Weights of a small image autoencoder.
Model: encoder patch size [4, 4], encoder widths [80, 160], decoder widths [32, 64, 96, 128].
Data: trained on microscope photos of single blood and bone marrow cells, 97085 training examples, 10.0 epochs.
Rows from block 3 of the encoder of a small image autoencoder, named by matrix and row number. Rows with one number belong to one neuron. Each number is 200 + 30 x the weight over its row's rms, rounded and kept within 0 to 999. All counts start at 0.
After each neuron's rows are labels from the 100 images, of 14976, where the neuron reaches its highest value: "responds to" is what is common among them; "patch colour" is the nearest of a few named colours to the mean colour under the peak. Only what is clearly more common there than usual is listed. The data: microscope photos of single blood and bone marrow cells.
# fc1: MLP up (encoder.blocks.3.mlp.fc1.weight, 320x80), inputs 0-79
# fc2: MLP down (encoder.blocks.3.mlp.fc2.weight, 80x320, transposed), outputs 0-79

fc1.251,210,197,201,168,188,203,165,218,173,173,161,179,169,200,219,188,168,191,206,238,136,205,206,219,203,192,256,259,244,147,162,241,155,248,206,207,218,219,232,187,160,165,202,225,199,214,149,160,201,212,186,194,256,239,163,218,182,231,202,182,231,235,257,216,217,179,178,207,240,146,224,171,150,195,225,204,192,201,148,164
fc2.251,214,221,208,223,198,219,292,180,195,168,232,194,193,197,174,201,181,193,215,171,171,264,222,212,203,201,205,191,188,208,209,195,164,173,263,223,221,169,217,203,133,175,229,161,208,250,171,240,204,208,213,230,232,239,187,148,203,197,201,187,200,162,206,250,258,166,210,200,228,214,252,171,135,154,180,203,140,195,180,205
responds to: smear: peripheral blood; cell type: segmented neutrophil
patch colour: pink

fc1.65,174,240,212,213,205,166,207,200,208,229,186,143,206,213,225,236,244,244,182,201,199,212,224,203,141,226,165,109,214,161,214,148,205,176,181,226,208,189,183,189,172,172,203,191,181,172,176,172,175,230,189,138,172,242,230,257,206,240,188,199,227,150,182,210,150,192,197,220,182,268,193,208,167,240,177,206,222,248,222,193
fc2.65,205,191,179,165,241,173,263,169,230,223,170,134,210,214,237,199,243,180,202,194,180,206,242,230,201,219,183,229,171,180,185,220,156,225,212,230,167,222,224,177,216,242,188,199,215,160,185,200,180,198,174,246,218,220,195,222,185,191,188,159,195,220,244,167,250,214,163,253,171,286,218,201,174,131,189,164,180,196,250,207
responds to: cell type: segmented neutrophil
patch colour: purple

fc1.39,156,188,212,177,163,186,159,194,213,204,207,187,191,228,251,203,162,197,223,211,205,288,196,167,192,200,202,268,217,198,198,264,204,210,247,239,217,199,236,185,119,218,209,189,215,184,242,208,202,180,210,214,251,234,191,242,216,246,240,208,184,191,224,233,203,199,214,209,240,165,228,230,183,162,252,225,253,209,162,219
fc2.39,248,233,246,217,229,167,189,196,215,164,203,147,221,236,173,220,198,183,198,196,231,208,207,193,194,222,202,174,228,160,217,150,212,192,202,304,188,192,217,188,172,292,180,186,149,204,189,257,174,155,150,208,193,222,199,221,197,202,168,214,189,224,127,202,190,177,191,200,215,205,208,213,173,215,207,198,166,147,218,240
responds to: cell type: segmented neutrophil; smear: peripheral blood
patch colour: purple

fc1.309,206,178,181,161,209,199,136,233,182,194,200,185,208,204,198,185,211,194,202,208,162,154,202,231,295,185,195,233,150,174,200,168,201,201,183,202,149,177,208,166,230,137,189,188,149,199,235,223,236,202,194,205,233,189,183,190,211,223,194,156,341,201,214,234,194,210,209,206,214,204,198,193,214,229,206,229,214,220,190,207
fc2.309,157,253,218,200,222,184,187,165,149,197,240,200,226,197,200,193,188,206,182,188,240,171,151,224,225,179,228,204,210,195,191,185,183,205,215,161,194,182,201,163,155,236,177,178,196,223,180,158,196,219,248,186,167,244,199,160,212,184,196,114,146,195,160,190,190,153,221,200,184,155,159,166,249,206,210,231,222,288,194,169
responds to: smear: peripheral blood
patch colour: purple

fc1.110,187,234,192,183,205,209,240,238,225,200,201,244,253,237,207,214,211,224,190,256,178,170,199,188,176,232,189,209,181,185,232,211,183,229,204,208,207,212,192,176,179,206,205,182,187,193,230,209,244,191,197,220,168,173,209,177,152,208,232,244,84,230,214,169,215,212,176,211,191,251,209,151,263,249,202,273,224,252,215,215
fc2.110,212,243,190,169,213,183,234,201,278,235,167,191,232,221,226,204,219,196,232,191,235,187,172,221,163,214,222,178,185,136,150,176,216,193,240,254,147,174,182,206,219,211,214,203,225,191,228,227,185,255,219,180,174,223,190,181,203,183,183,199,212,186,114,237,218,195,211,149,210,206,192,214,256,187,229,219,199,251,242,259
responds to: cell type: segmented neutrophil; smear: peripheral blood
patch colour: purple

fc1.244,152,195,213,187,254,250,300,223,190,178,223,206,160,199,241,187,252,216,236,175,198,159,196,231,231,201,216,205,207,189,202,184,233,198,214,182,202,224,219,205,202,174,194,211,225,249,193,234,184,192,195,156,188,114,198,177,152,234,188,218,153,233,181,183,166,205,183,233,167,202,238,211,258,244,193,181,213,158,222,222
fc2.244,203,278,228,196,134,176,187,232,214,207,178,187,196,188,176,177,201,186,222,241,227,161,211,190,180,212,193,164,166,204,232,228,160,176,219,197,159,161,160,218,191,203,209,199,180,181,182,267,211,177,191,189,194,202,198,184,210,183,177,209,201,189,96,242,200,227,177,158,162,175,161,249,114,200,187,217,168,194,223,180
responds to: smear: peripheral blood
patch colour: pink

fc1.99,248,207,209,211,156,191,229,208,224,223,237,183,203,233,202,186,213,205,243,151,206,234,173,239,250,187,171,222,205,226,175,272,231,194,259,252,196,212,236,189,168,211,205,210,245,196,246,173,194,154,215,208,232,209,175,216,220,192,227,216,139,244,218,197,174,209,173,191,173,223,226,241,278,162,219,177,174,187,152,179
fc2.99,223,180,222,175,196,161,170,225,210,180,190,177,157,160,256,202,179,216,154,216,178,259,219,193,230,184,212,184,251,155,238,190,181,205,214,227,233,221,242,246,199,201,148,204,187,180,179,158,197,132,199,241,158,214,184,247,183,173,147,226,262,235,170,200,185,199,222,193,234,174,171,221,187,171,200,162,215,166,237,161
responds to: cell type: segmented neutrophil; smear: peripheral blood
patch colour: purple

fc1.108,184,147,202,188,209,198,147,216,235,238,159,235,225,180,214,188,177,220,173,195,141,193,191,224,266,269,219,241,161,193,171,227,246,198,221,165,212,206,218,195,190,154,173,222,206,212,114,179,183,194,247,202,258,235,156,194,172,195,224,234,156,166,213,199,179,195,228,155,217,237,209,213,184,217,223,190,214,171,223,193
fc2.108,196,252,201,210,231,195,246,194,188,218,212,229,247,145,136,188,230,228,206,158,166,196,197,186,190,236,179,182,209,185,181,213,191,221,194,221,169,165,210,190,144,243,232,203,222,245,192,192,167,241,207,102,144,212,188,238,218,191,227,246,155,219,162,214,193,211,262,221,160,190,203,195,215,191,237,241,181,217,192,213
responds to: smear: peripheral blood
patch colour: purple

fc1.120,165,188,211,174,234,225,182,169,204,230,194,193,205,236,227,206,178,199,175,173,179,206,202,219,224,198,216,245,184,221,257,205,171,271,210,215,234,150,193,180,214,103,237,211,209,175,216,188,237,189,210,178,195,225,207,123,236,187,223,197,108,157,184,197,259,226,184,227,175,229,193,241,179,194,223,218,212,194,221,195
fc2.120,204,215,197,202,206,234,130,209,169,181,161,136,197,232,212,206,217,191,241,152,253,191,172,195,242,203,216,174,236,170,108,217,205,202,204,201,162,151,158,155,236,194,226,189,162,224,223,184,213,189,217,135,186,207,158,129,160,199,190,236,204,224,196,196,183,215,210,185,205,192,186,255,165,217,202,165,217,219,207,207
responds to: cell type: segmented neutrophil
patch colour: purple

fc1.90,187,199,108,183,190,157,200,263,218,228,195,187,195,180,189,208,213,216,212,224,195,223,190,195,209,193,145,270,183,295,208,210,195,160,197,225,173,156,179,171,189,237,212,237,235,195,203,209,188,225,222,175,183,188,220,170,228,174,193,256,221,195,119,231,192,227,194,216,194,213,189,182,192,190,196,164,225,216,142,240
fc2.90,231,174,221,136,198,182,214,237,241,195,178,171,327,198,213,167,213,190,210,150,207,212,212,180,214,196,141,130,251,213,249,178,224,182,205,175,185,222,206,188,185,213,199,196,188,194,138,187,200,224,248,227,202,199,189,192,234,198,195,205,205,191,221,211,211,160,174,217,194,164,235,181,170,172,157,194,200,216,224,254
responds to: cell type: segmented neutrophil
patch colour: purple

fc1.289,141,173,206,193,278,172,209,243,190,185,178,210,189,241,246,210,197,241,218,207,161,231,177,232,211,226,218,138,178,172,209,188,211,229,194,194,227,163,202,184,157,174,215,232,210,194,161,182,241,193,147,166,161,144,247,215,205,189,213,150,189,149,197,234,223,194,200,180,254,181,244,246,240,184,209,218,203,168,226,228
fc2.289,243,212,227,192,231,158,215,177,148,231,155,186,195,218,211,232,207,243,194,187,219,140,241,264,240,202,188,222,218,169,159,174,172,199,174,235,147,204,183,209,160,164,182,199,169,222,214,238,197,200,181,207,173,178,257,207,220,202,206,239,158,247,143,244,190,273,195,212,224,192,225,199,198,179,156,195,212,190,251,193
responds to: cell type: segmented neutrophil
patch colour: purple