From a checkpoint of a small image autoencoder.
Model: 3.8M parameters, 64-pixel images, encoder patch size [4, 4].
Training: soap at rate 0.0028, 7600 steps.
Rows from block 2 of the encoder of a small image autoencoder, named by matrix and row number. Rows with one number belong to one neuron. Each number is 500 + 25 x the weight over its row's rms, rounded and kept within 0 to 999. All counts start at 0. Numbers have three digits each.
After each neuron's rows are labels from the 100 images, of 14976, where the neuron reaches its highest value: "peak at" is the part of the image that holds the peak. Only what is clearly more common there than usual is listed. The data: microscope photos of single blood and bone marrow cells. In brackets: how many of the 100.
# fc1: MLP up (encoder.blocks.2.mlp.fc1.weight, 320x80), inputs 0-79
# fc2: MLP down (encoder.blocks.2.mlp.fc2.weight, 80x320, transposed), outputs 0-79

fc1.264:513506491528492504495468505522496496487514502521514511519450470505517514554511497493481542485508489509519501517481501525482472497491495579443525480528459492461477520494481493520514496487567478464532498494487485458468478541475496474497496552
fc2.264:495450477571515544503477499520545486477521523479465504459514498505522524504541529489525512497500506517526522529453519478484506538488501548523501481523512516518479510519482506543494480493507516514511517462477484443505461540496472494534509502
peak at: top centre (37)

fc1.111:498484511533527511513465519508493464510514501498493503511568521557515476502512526481471537502518461570505510520469512500501517520492477443532503524529484517533520515489494491511507517520495468503535493568527500503501560519474503493495483488
fc2.111:509446506546515488502470502482501545460529499498548483471473500479473483455523478490534456487518502515511498480504520510512522485489512466462522514484521500522502506498479476521449514525499535550519526535444476532507525487463505483478491525
peak at: bottom left (29)

fc1.218:501472484506456480504482492507499462525500451500461495475496467505489504503495511498514499512532450497501503468536497461503511490508468554514492481488496504455500469510510522486488484505474443482557504480489485446528487452504423504519506487
fc2.218:521483509573526507498477533544531507513477481487535529503487522471506516526538498501467516544502509519521530535480510497500475510519509519482537514522515528521452525514516499503487453476484494523461539513485483490504465476431496525502511527
peak at: top right (52)

fc1.239:465477541470489495461492440487488460488458480481470495505507465526461504489480472500492494462528515460483479486517487485483454489460484511493487496457463480504487483440522476497470489484504449468480489462472490478504504495495507456502481492
fc2.239:494508494472518496468547541483492503529514499519456511517505509463513498531483543514484517453450496467514468441518470519483512463499552535532537465516505504485462529521535504463514485524477521478511498526503496533516497498524488529497476484
peak at: bottom left (28)

fc1.59:516480502443502499493486521486511518515500517502478511497525492525504563509529509483468508524512514387506504518507508526497532501452510509502452511474496512511517516431539539487493488476488495529496521524478495524504504492507482525472498496
fc2.59:487538505421494540491473510493471532501454485487478544482478532505465450477498509496507488513474524474464526512483492490493550522510495500499477521478480461494515467519499490470504491519535451544531492490505497465494510519498472521542484480
peak at: bottom right (52)

fc1.64:498488469425467501468471523533498514507478509492447489539500491486490487521497506498499440485536473488518501468520494463486530498481485442540446465476484483496519493489527492498510516496522531499485509483478494482531528492516519508460518454
fc2.64:453503473410499488485536499515471479490491470500494516525492507490522480500500525502482510512501520479491487488491511496485551495503518443470494485494491511547496521519512507446528503466484481493482510492541478446497524505547524479507533447
peak at: centre (37)

fc1.124:509528532551469520520500462483509497533538490507511486573519497519520483529456487515463502543515493503511521523501533547507521506490500501493538516465520483532509478476517532514466533530497493514464510521504510530487446525500523475487516459
fc2.124:499517510450462523501533520431487492459525462495471479518513499528520477478437521494515533520425507503501471495503505464523509513503506467489493556490521481474470492534489507487508502508496506510453508524519488519478501500475503481483518461
peak at: middle left (31)

fc1.144:438533519468475439494493458560496495476498497486552494509498502496500495491493495470493481518511448462505502494553489496480487510485504517491497440471498455509518495533462540492506500488497517518466511515501510510483556486537508510475480510
fc2.144:498499464501523503515509491492467508514483504458510519478504507480550480523515500462505510512521431514511463512505478529510490535524534508498508487549517544485550541509483499484530494550477540481473520503475520546492544467480503518483492541
peak at: top right (28)

fc1.48:484494539507520466511473561498519459519480491517445501517520479491490533508512481498517534482522463482510537519498493492498471493468498497473495492492481515506480522522468464466495439486471451478450491479545468531503477502471515481492458488
fc2.48:476488546520503545514499490489476519515524536528490498513537491500521452464525523504496487494474475482499492507559528558527520469518533481503524475491541499499471486503504489424493524510492520523517492501467534507519487491561529515482484492
peak at: bottom right (75)

fc1.257:504479534480469514488451524509515539516525519501486501482489486483515504519508549506526488511518502513500487505538505529514538484486531542551502468512530525444479480511494523536516504502488514484478492497518487466533432494513559523507558487
fc2.257:468516519520521516523537494512562497530505446526527528517502482488454474502500509509472537498536482534501495533511462522529537509497518530521465506527473516518507525533486497535494477495465544513515505517534471471491508488509526540522553496
peak at: centre (41)

fc1.290:526524485507489513491562486502502470501520519500524491531536510513478527460515496519500483513528527480486588555521519526513508496520502494505515497525540524508527505474457502525510527512536513519511519502438479502503454508498530481482527534
fc2.290:524475488506481485498523514429514474504505465481499516478508527524443513432506524503522471507461517518511474484487527488511469488474481470547494517528535490521505477478480533528531539511505486489474495466492557494491463482474506511480505524
peak at: middle left (29)

fc1.231:487491488505503465468517486525545488456515503482500505492525518498500479511513537597523442535538501518491496475464545504501474513477493500495485500489508507489508529507548490498505460486501523517496494506536548495468537517458507494470530496
fc2.231:494509507504510482575500535482524485545485517495522523498496496503502508566528506483503511476490516484484542483490471509530475478500537456477529498506493497524408490512482477483483518489489508505454460484499480485464513480508461502537490512
peak at: top centre (32)

fc1.298:478521455482489490515480492489499466499476487480497476495455495468489502516479461485465498484487472489481452476500478530506505492487452521486462457529489503462500515512473496496506505494463524489506448462454467497504485448448492482483469553
fc2.298:497481528544518491486520546469501486520502502515468503486530516501474495525515444504494518510452486524497507521445574488536485497536525493496498468479517471531523479537482510490461474505513495505452496500481525470527474496470535462507529495
peak at: centre (42)

fc1.46:521532521478495507522539522529509593501521506503494509478487543498523522517497505498518497512514490526496554512493496526480466553508499487499518531562510518531520497527528493526514540488497506556524521499537494520485513499491483550483499523
fc2.46:520566507428470493549513443532513501542508488509487510515458500496499490515495488514486466522503485497492501503486487510525514526503473516490497491560481493513504498484508480508504486524465569518509503496560459511492524517519520511513470538
peak at: middle right (29); bottom right (26)

fc1.187:512514544489485519552490498536537494536501539499474491463477503483520536555482555509526482479505534523500531501503537562518495522512482517526521515556521506503529483500511525504502506497491519505532511485543548466509525508487488498499535488
fc2.187:484505505553490485515477455497531489507503484467557504513473479511454523527516463493505500515517537496500533504481499475513538487484520497490483511489489533512416516523497486504508461463449540503461524511497503514486483516477488511563504496
peak at: top centre (41)

fc1.196:485525533504527508503488527533528524470450513528492526520504522478459546500522501523484503471498475485491500550550501482515511506574484532517491531516495519527498520510504501528496550491520531536544489493504519485517549489518503495545497469
fc2.196:486511509547514524525516470490473524519471483495513500520502528523509519475424507499488512482529526468507490483517500532488468462485523511522487548544507482496505473501517507517495468509490498497446468470530500489487529506504502494426474441
peak at: centre (45)

fc1.7:475522537522471484444463508486488471505483535496463518519441476528489545517478499474482504522483482498502502495536480501472431525524475527509491461537497539498497523477494523526517515455474465503530537504517478502491515507510501483537502480
fc2.7:502503513502479546505500498501459509468523446497495536517475503472467527522488507475499500514524483494488528507518513517559460501525536552472486492517511508503524475504504476478485494473499483559424546538487477476528481484507472510512520482
peak at: top centre (49); centre (39)

fc1.154:507546544549492495490502508494507507450461500507546536527503517527496492509537514497514477530491496502500495513531511510501512522523485544480542533537516523510518511550484499522529512489531485493529440482562501517522525520498500487542508542
fc2.154:464497484483510561530485503474479472495514480499474549479525491479529467484449502467507496497469529466474511548459509502543511524524519482527493531485500493476475477520469525476517494487513517486488491444514476441483470488489507532524495494
peak at: top left (29)

fc1.141:490538489522503478483478510500478495532513525521534497543505496484542486490495525496540502525535525541465513497492505494498464506528484466516479514488540518540543531522466519508557528539503522551513511487500531487558519512548526494498508477
fc2.141:514499481479520479521493483493518500484538466499496507514454490509492459529474518489513513461490528515478478500484527531500517497482465481496508476550520478526558508500488510457538535428498488499466494476513506530554533500481518486516552471
peak at: centre (35)

fc1.279:516472452488497502497540498508507516500519509545504463516487482540510510502508532462528531510483509502447481502518538554496521490527527497470496492462510470507506511550539497475498461511506483486444516515529533492508462489543493467469542483
fc2.279:473513486519542498506511521564533488520499556500467520530490518486490542502534536482523491501527513480523498487469483466491526488484463514506494455482552525515519516482516499482521506506492528476524524516549438509527476543513518491519515478
peak at: bottom right (25)

fc1.208:478511481520448449498474514476553504482512508479534498451493484483489493493497506443552515506481523516538495504544484480476510473530513510513480472495510475481486460489563549496477473502530495519527476531484511480506500468503479501534497474
fc2.208:485503495536476506499484479537472515527511534494462488500527520471475485473561484480452523477467478483482505515520518509517505454504555526470511471467512510510547513476524544491481506466487494496530545485514526515470549476519511493475495478
peak at: bottom left (42)

fc1.233:460494492484540484492498521513564506522522537526494533535494524484513492530513510476515535519535496530498482496501518500483561489510474500491532557526501511529493526549481568491502520499507519527475475512530538497500524524489499538508527473
fc2.233:443493465462524515467510482529552491500527464481489503494457497489471481539515501507494466495520509485506483495489485518483541520505482495521517478553456478448505532471512561544520484511503526500496486505532490456486511520501520483504532471
peak at: middle right (35)

fc1.36:523494481500510519498499505505509506500524497493499497474585513520517529475494543562505489470477489520494497559512509475501552512459474499502460524535487479503518481509500503493527567475517470509490530504514519531483486547494487470464524508
fc2.36:493503508521501503479522524504512503502519470491503484472541509525505544450475474465547476463536492481486517510488538479488536572513453487488479506488516518501575514508470497510524444530515544490507512529498506511501478495487514476475506503
peak at: top right (46)

fc1.312:516498506476517495487519475495498495510467489515517480529484471448504458567524524507498510502514499449551506507489501491529494514488473489497498501518479500507500502468494495536506501519504522497535478516511524469507494602419492488482494506
fc2.312:506486463475475505524494500512494504522488545508493452493516493542536480500464498499518431511502469506508497539525488515482498496517487490521471488488516514463487448519488467510490470522530517470536460510495463541468515502543518522469450539
peak at: middle left (55)

fc1.171:495526528481495483499453505476509460534500518525481506521490455514497510506498499510522507516498470518510446473510520509538525499475515492532537496454504493554497503495506514503472511512477505509517497505524541531541422483574502503492512538
fc2.171:512524485514495470499531521492520498510499523523487492518508485499502498529483467553455517501498496485480512486557461528527455480512517504529505516554509523484424471493492510533494485535461555509471493487527451518517482500481503518492482536
peak at: bottom right (25)

fc1.158:500514473495477468504521483468510547537540478472452508522536481488485496467451482469506499477527479491508540526532463486477511503497511500536484458486506487520470526475513496519510537493471519503479492460525486468458499532506488569500514520
fc2.158:475505495487480533552502524460522479461520502470503483520548505551538470523425536495519503475492496524465506520485486483491505504498525516548472491464501511474498469501484475493468489531510514497481496493510476474467514490513456499559502488
peak at: bottom centre (30)

fc1.140:507501474485506487478507494477517479489486479502490517499508511470473535488478505474478520520490508476457511447501465493510465527466482507473446517491448492494451455458516463528470480466482488519504475480516456463481494567506492475471491505
fc2.140:492481437499503441509495518525484504521455536472531468481483519545532487494492499475541446540536506468489520504493511494493473495527502497508467470484480465499496483547495482527494492508519513522473482522518443513490471501492519505501471549
peak at: top left (28)

fc1.204:495508507503473453501512485488479452502517444455475501501487470457499519475487502508474481484501476502449455513520513481504488485521477535471468469487458489497499529475451514515479486550568501482501484468463457513503527521503511494490507496
fc2.204:472508530532503482458479528503531499495537504481490531507498488529513527523469579501498471496525493509527507459497464488511483498497520556532493510533509547504494522495492507551476505541513522495533505494490491486497534523508496557450479528
peak at: centre (34)

fc1.205:497512495498476527494506478504515485507529480493512510450507521499517528561508506558527480559519476535504520462518535482511522512476527556474535513519522517481523476459515513501478543528504496529515490534492549509534534490509498474478491482
fc2.205:518552485478522478558447484498496477498486532503516522526509520491487486550498495517515517515561528486514508480475471464468532482512502491511512484454472510517435505533511475488500477477505469514507463520488489492491533514486502496563508480
peak at: top centre (30)

fc1.223:468504523426454449481516489518449471482497509498481457535502507491469500507483497506514510495531472479497439496503478493498473502480494508492489487483485455495490503496508521483530454512458484541471547470500480505452536494490498467506513484
fc2.223:539496537494506521498517504497490506534513513484495539468493498479540477532494530510522497483456493481515521470534476550531490469512516454530523476507540499543506480493515519486470535509489519490450548509506514491464536492518438524508466489
peak at: top right (45); middle right (33)

fc1.256:533521518525473486542470492506482522493513533499484503491523484484509516581484483512533499527519527509515507498497534504557488510545456498512494472547527496455509460497505533500465524513499507513523516500522530541539502500508560490504520516
fc2.256:519527499591487508477478483517518478520499504490498505534466481492453530509478501508499513543459548497499479501509482504510491472478508512538502459493485473491462514471550512543497508498524496495462473454529517500492525517509520509465496550
peak at: centre (42)

fc1.175:491520588469505520495522549446505452488515484508484494539531477485497483516483506505507478462529503550508514519464506445518495497478488509461502505464494491477465493520499447497479498490488514490501512506495505505478505497441514461478497493
fc2.175:512501544484557535468521548448544469513528507552488522513546504500521494478486552499502511496452473485509473495547482527477485503523504506551515477485524514489472473496507481485509489502528544506511508490488518528498518496510477516527471475
peak at: bottom left (64)

fc1.151:516518504518488451529499509492545504523532485486488518483548511502524501499517508481496506484537499514509531493515508558533508510539536536492505468514485516445547529517507542504541470506520538503549514525505559508526543503511489506488525511
fc2.151:523501521532488535491453514503458495467533471484483506530479502522474515479512488503518494443511501499500476485493537498499523474504478528518506525456477527445553528487499537503472500475459488513486501503518471529548470538471492469538526483
peak at: top centre (32)

fc1.116:526509536516495480517511489532494534509524518489515495488535556529474490527501468528487532498460488517482456535506524519526489496496550531473534529542510515495520547508533486502527529510499474530505474527475493502526540553486526513520528534
fc2.116:510507550463512486496494495478481510504516494450525487482539520486462475477507449492548492457504514530525537495425479497502517488469499507511501518471489481484540553511479483496513512493453461523513509523488495463542479498504500514484528473
peak at: top centre (34)

fc1.252:502532481501488475531509501519487508517514549497492479507564489494497472493516489406515503493531511503517492538493526506517481509542547479522511460510492530535483478498520473498521568534529523515534475508494499530502477525513524482482497492
fc2.252:520477493503483523520523487506472480479481550486476503497533489483499476561510507486516533515500500493485496468523447469530472473503516496510508498494484516540387523509507474502474469450489484501503526483502523469491465504489476504517509504
peak at: top centre (31)

fc1.215:493485489512484481464471472464474483493508483498436486510498502484509523519484523528486523481471501502514491502518512457554515520470480497500498412494478487520539479526491462515518465534528507468511501508483469475510520536470535485536479532
fc2.215:551518492511509469511481484478485498510518507473480480506518471532512515506473470460535488454501511505494477491508507505474578504506479495515499450494494534521506523529487432507509489473509466545448495518485505481534501530546527504478514529
peak at: top left (33); bottom left (27)

fc1.123:514537529529531538467519519465535507536501521489503533503480543557512502506473538502497521496504485472517482525509495537502479530486521545531484546517498526536514500474521473485501529500545489494505494520545503523519539540543526510525525503
fc2.123:503522507549498499502523473490479482511449473511513463456496545497459540508487504517495517510521498484443522472474501489495504498537508526457451526469511492508526485529497515535531492476493496513539506491460472452518502535455514522475513533
peak at: centre (78)

fc1.156:522470532519472477520501472503509472456506477514511483489489480478495491538466490509499521510519492442492493532523482459414515525524517502482496447463472528510518508484471512495531476513494534541502513486459502477515502471470483468469488495
fc2.156:550495543500494493515483516454508506523504510507486475475484494484535514493501499521501521526468474513504486530483477591497525494479506458517479472471556503497518451562468507502492482488481465494462498510496511541524470489476490495512489521
peak at: bottom centre (34)

fc1.178:515473522506468500492480493462548531509500483490500485500527540500494518484473540494517486505462495454499482491533510488452523486494511501496506503478508504490487553398493533500523469497505483488503470443478518465501527530510499491524541497
fc2.178:472494504529480500493454562436510458498463467451513546512510545545478498498508488503502493502498511496484515519477508496518532532485506484477495523480512538511515483557477519489508516489454522488485526491523523539506514442486499471496503508
peak at: centre (39)

fc1.63:468475502487500524513499511511489519469459505489504519503452497505484510517498520500504504468503465472480524514555496463531532517512472554481501539547483485557544512517483463513460530509521517476538463514501496533522494477465505506534539483
fc2.63:519504485484473517520513481511503506510502494519487506499489522525471509516420493520468489525558495489498527497514488498497478476531510551493494552555484524491457494489541481551532502520517505474504494492509494540505561486466470529467497475
peak at: centre (53)

fc1.163:497475513478504505467432533488450507490491522513516493511482479502477552459508509493549501498496493494498498497489483436486491491520480567461461487485489486460493458511542463518460507502482528461490520481497499468492490499494521476508486470
fc2.163:477487543462527513478493531519533496503467543546497501516501494518506504511478543480500523497529451460514506474516512511502480492501539553505494476471549505507464471511496516461524458496484529483476500508496526449532515538535482499492473464
peak at: middle left (35); top left (29)

fc1.118:527497487511482555518507491469531489497498493551466493516471503471480494525490496485492507496516518545517509466523485469504502487499524463472485517513521481550530513518510425505502508510497517491536473519465519520541471483427474518492497458
fc2.118:520529491484478480525498486540474536539515508502538468521491509484550513550527516528479479526494506524484505506542505539490501519569533467513508474516550520499498490482499466519530493505476500505502503527492522431505517462496513483473469524
peak at: bottom left (41)

fc1.280:492497489499522549496471503478519517502492479524482497508509488500521487458508503497515487534504497526560517514512506520524528484544551521493461501502525496500543515484488497533487473523578504491553531524485514501547442542485515485466504506
fc2.280:588552503494508497525496489503493519547498523523486476525479482528521532502485488506513488478540459501489516481537484511493486490489495509522564486478542494480506487504508515515488544485465480519535518503510458540542520479540522508519476502
peak at: centre (32)

fc1.274:477476531505540521465426530495516510445487498486498499484448496504489473508488504491496506531521516488491497513461527486495499535506514511497499455523495432509496474508487560525476494532524495538487474496457500462494535530506495496523477472
fc2.274:503451515501496524502502531506499545486518502510487509509479497475522498517479505471517538506535508521506475507472521539503544520505532528491494455510494527516518498528491525502524447490519516493433517555506554481469562516465486491512537495
peak at: top centre (30)

fc1.271:509443536504459523492527515485499498494489559516503516475489482526466538491508517530476523496497526517533535460522482495539510521511542530501469512526510530483494471499544502496470523473547517514529484521555494497477525526516536522493524526
fc2.271:473521485532457476457503509559500479487457490527511499498521537481453507514524522489472466493506514472488479547463521487478508506502505540483513486476517487448489466498505493518489454467485516481545509512479490474478498433480525480492494500
peak at: middle left (45); top left (28)

fc1.270:514472512495515525514510592503542512460448489526546498502497530545513480508555513497533511517498511512493492492528513532538494509574515502519491511510509505495516532499502515493532534502502499514542483501503527519538528539512509490502506486
fc2.270:504482477512491564518525489490519452480476527492480513496528482520524522491416517471498519487497476540514494491492494511510457478477514532559513512517468511500511537485485518478453527501504541497473471460521535481491511499482510521501525470
peak at: centre (51)

fc1.131:493515516460492521495486513499464463477449495513510495527514477503494492531473505486538474523503519492518493492512545461549526495501484519521471479552513480523513537559494459549501502488484476453512490522499513503545498553491485472503527532
fc2.131:548507510470495493480520536497504501484497531514522493525484497469507513510412489490516487500517492468490535504534495480487519457524512521498532482501462516510453477488500450475497517503472515499498496535474494571515495485531453495539474524
peak at: middle left (31)

fc1.184:482515488522507507487540504484495536506471501477487493516474524472486534527512537488509524498527514505474462536524531490488490541529498533486519524514531489500478515435482498532497524507500514554570526485483527542490490555472506536489505476
fc2.184:475507479467482508533502486520520479534474506466454513475500530511505470528474536484540464551483504520492482469505467508485488482495470494505484547513498481498538494554504507459489482485500513521464512519550515502458482482466544492506495444
peak at: centre (48); middle right (33)

fc1.169:515496505477542504522477478481472476477541493518489501455489494474504488464457472487532506503513517513525527506502540524535517516457522489465515564507471470514495487512518504562500505487499484496523487543462534488491478555483498505467456516
fc2.169:488495484500511491475467518525513515476529479496513458488514497550504516510492494513544469504504533489502499492450536490468535539550489506456452480465525472500517462495502514550501517515540483517549515508491481509478495506517479461509442479
peak at: top left (32)

fc1.201:522514505476471508478504469437518483468519486466453510517508497534515538493528495481531495498494495516511514490491453494473462490545502462437488533497492485500486509526541482464501486488460469518483498487538465497502514476475450486459470499
fc2.201:487527504478513497516484470533541504557515486517459519472486477509525524509556509496518495513495483517528502483458484496498471547512513494553486478496563516510503505483505510507481495523536548476531493476514505530544495482494461523508471557
peak at: top right (37); bottom right (27)

fc1.259:469483517482494501489480464463465511490507497488471516508493494546487503507522492483510513533517466560517593488475471524495507509496470501540456519486485521480489475484534473513519509485469484467487483507469508488537495506450470498545511475
fc2.259:513508506531490474512499501561491541500462488493513496505493473483470540501518518518480487502513537476517506499483496525506482493504498493480518531527502452541505540504497507568515476509455514545441509498497472486458514488503531495442549515
peak at: middle left (41); top left (27)

fc1.30:507519517528505501528485470475491547502494508503498518473480478511492506486504509514521517526487491510508488478487513531490440511515518540466538482512507475551555522493559497477512499508480495527497498515589521497471450531496500483544507526
fc2.30:530486511535493491524509502520516490512488501469509513483506496460471523498516537508478495526547489485499517485479488488474467498490468525500526475540516499535508569448494539518562507473483539529486510513501530487452509498485526516436500528
peak at: top right (25)

fc1.88:533507515543522548525494516524498531524506527527503512529466494513483523539519511515496500513493509559529551518490520470503533479492497455479530526524505491546546517540540532532487524525523500501499475525524516503501500496493495511512560470
fc2.88:476521482526488514493531492497524508533528498491470488522478500518458511500476496514541502529497502486504489515535489536519487506482508479517485483533520527500530478496530518557501464493462478493522504535520490443481505487545505465417534454
peak at: bottom left (25); top left (25)

fc1.133:506532502484466464485464467489499493482504491460468471492466507467467530469500471482488488500501480512491450476475458508500499479551498477490469455443485447477506481516514498486460530511488489489489490478466483461492547462490475516519512509
fc2.133:488485520502484485475524528491450510547526499466500461516493503496553517490493472539498506505467461538469510495512494543477461525527529479526490442507547495504515489499488498532516460519511492497449488540507500496513545514482486507489488551
peak at: bottom right (37); middle right (31)

fc1.139:530509494478449494497493486468467489479480493495431501524521510513483498516447481477443488499497499460495489500483505466467479498451487533480442467455480481535496510476473464492492479527498482477492442472488465504506519512507506507511502510
fc2.139:541479491488510497491528505421436518508518478514487479497517498504531520498434487504503536471454484551486521488511491504482487492550517515516466497504515498511472495498475486516532508546507503535472452483477477456507517489505490488485484530
peak at: middle right (32); bottom right (25)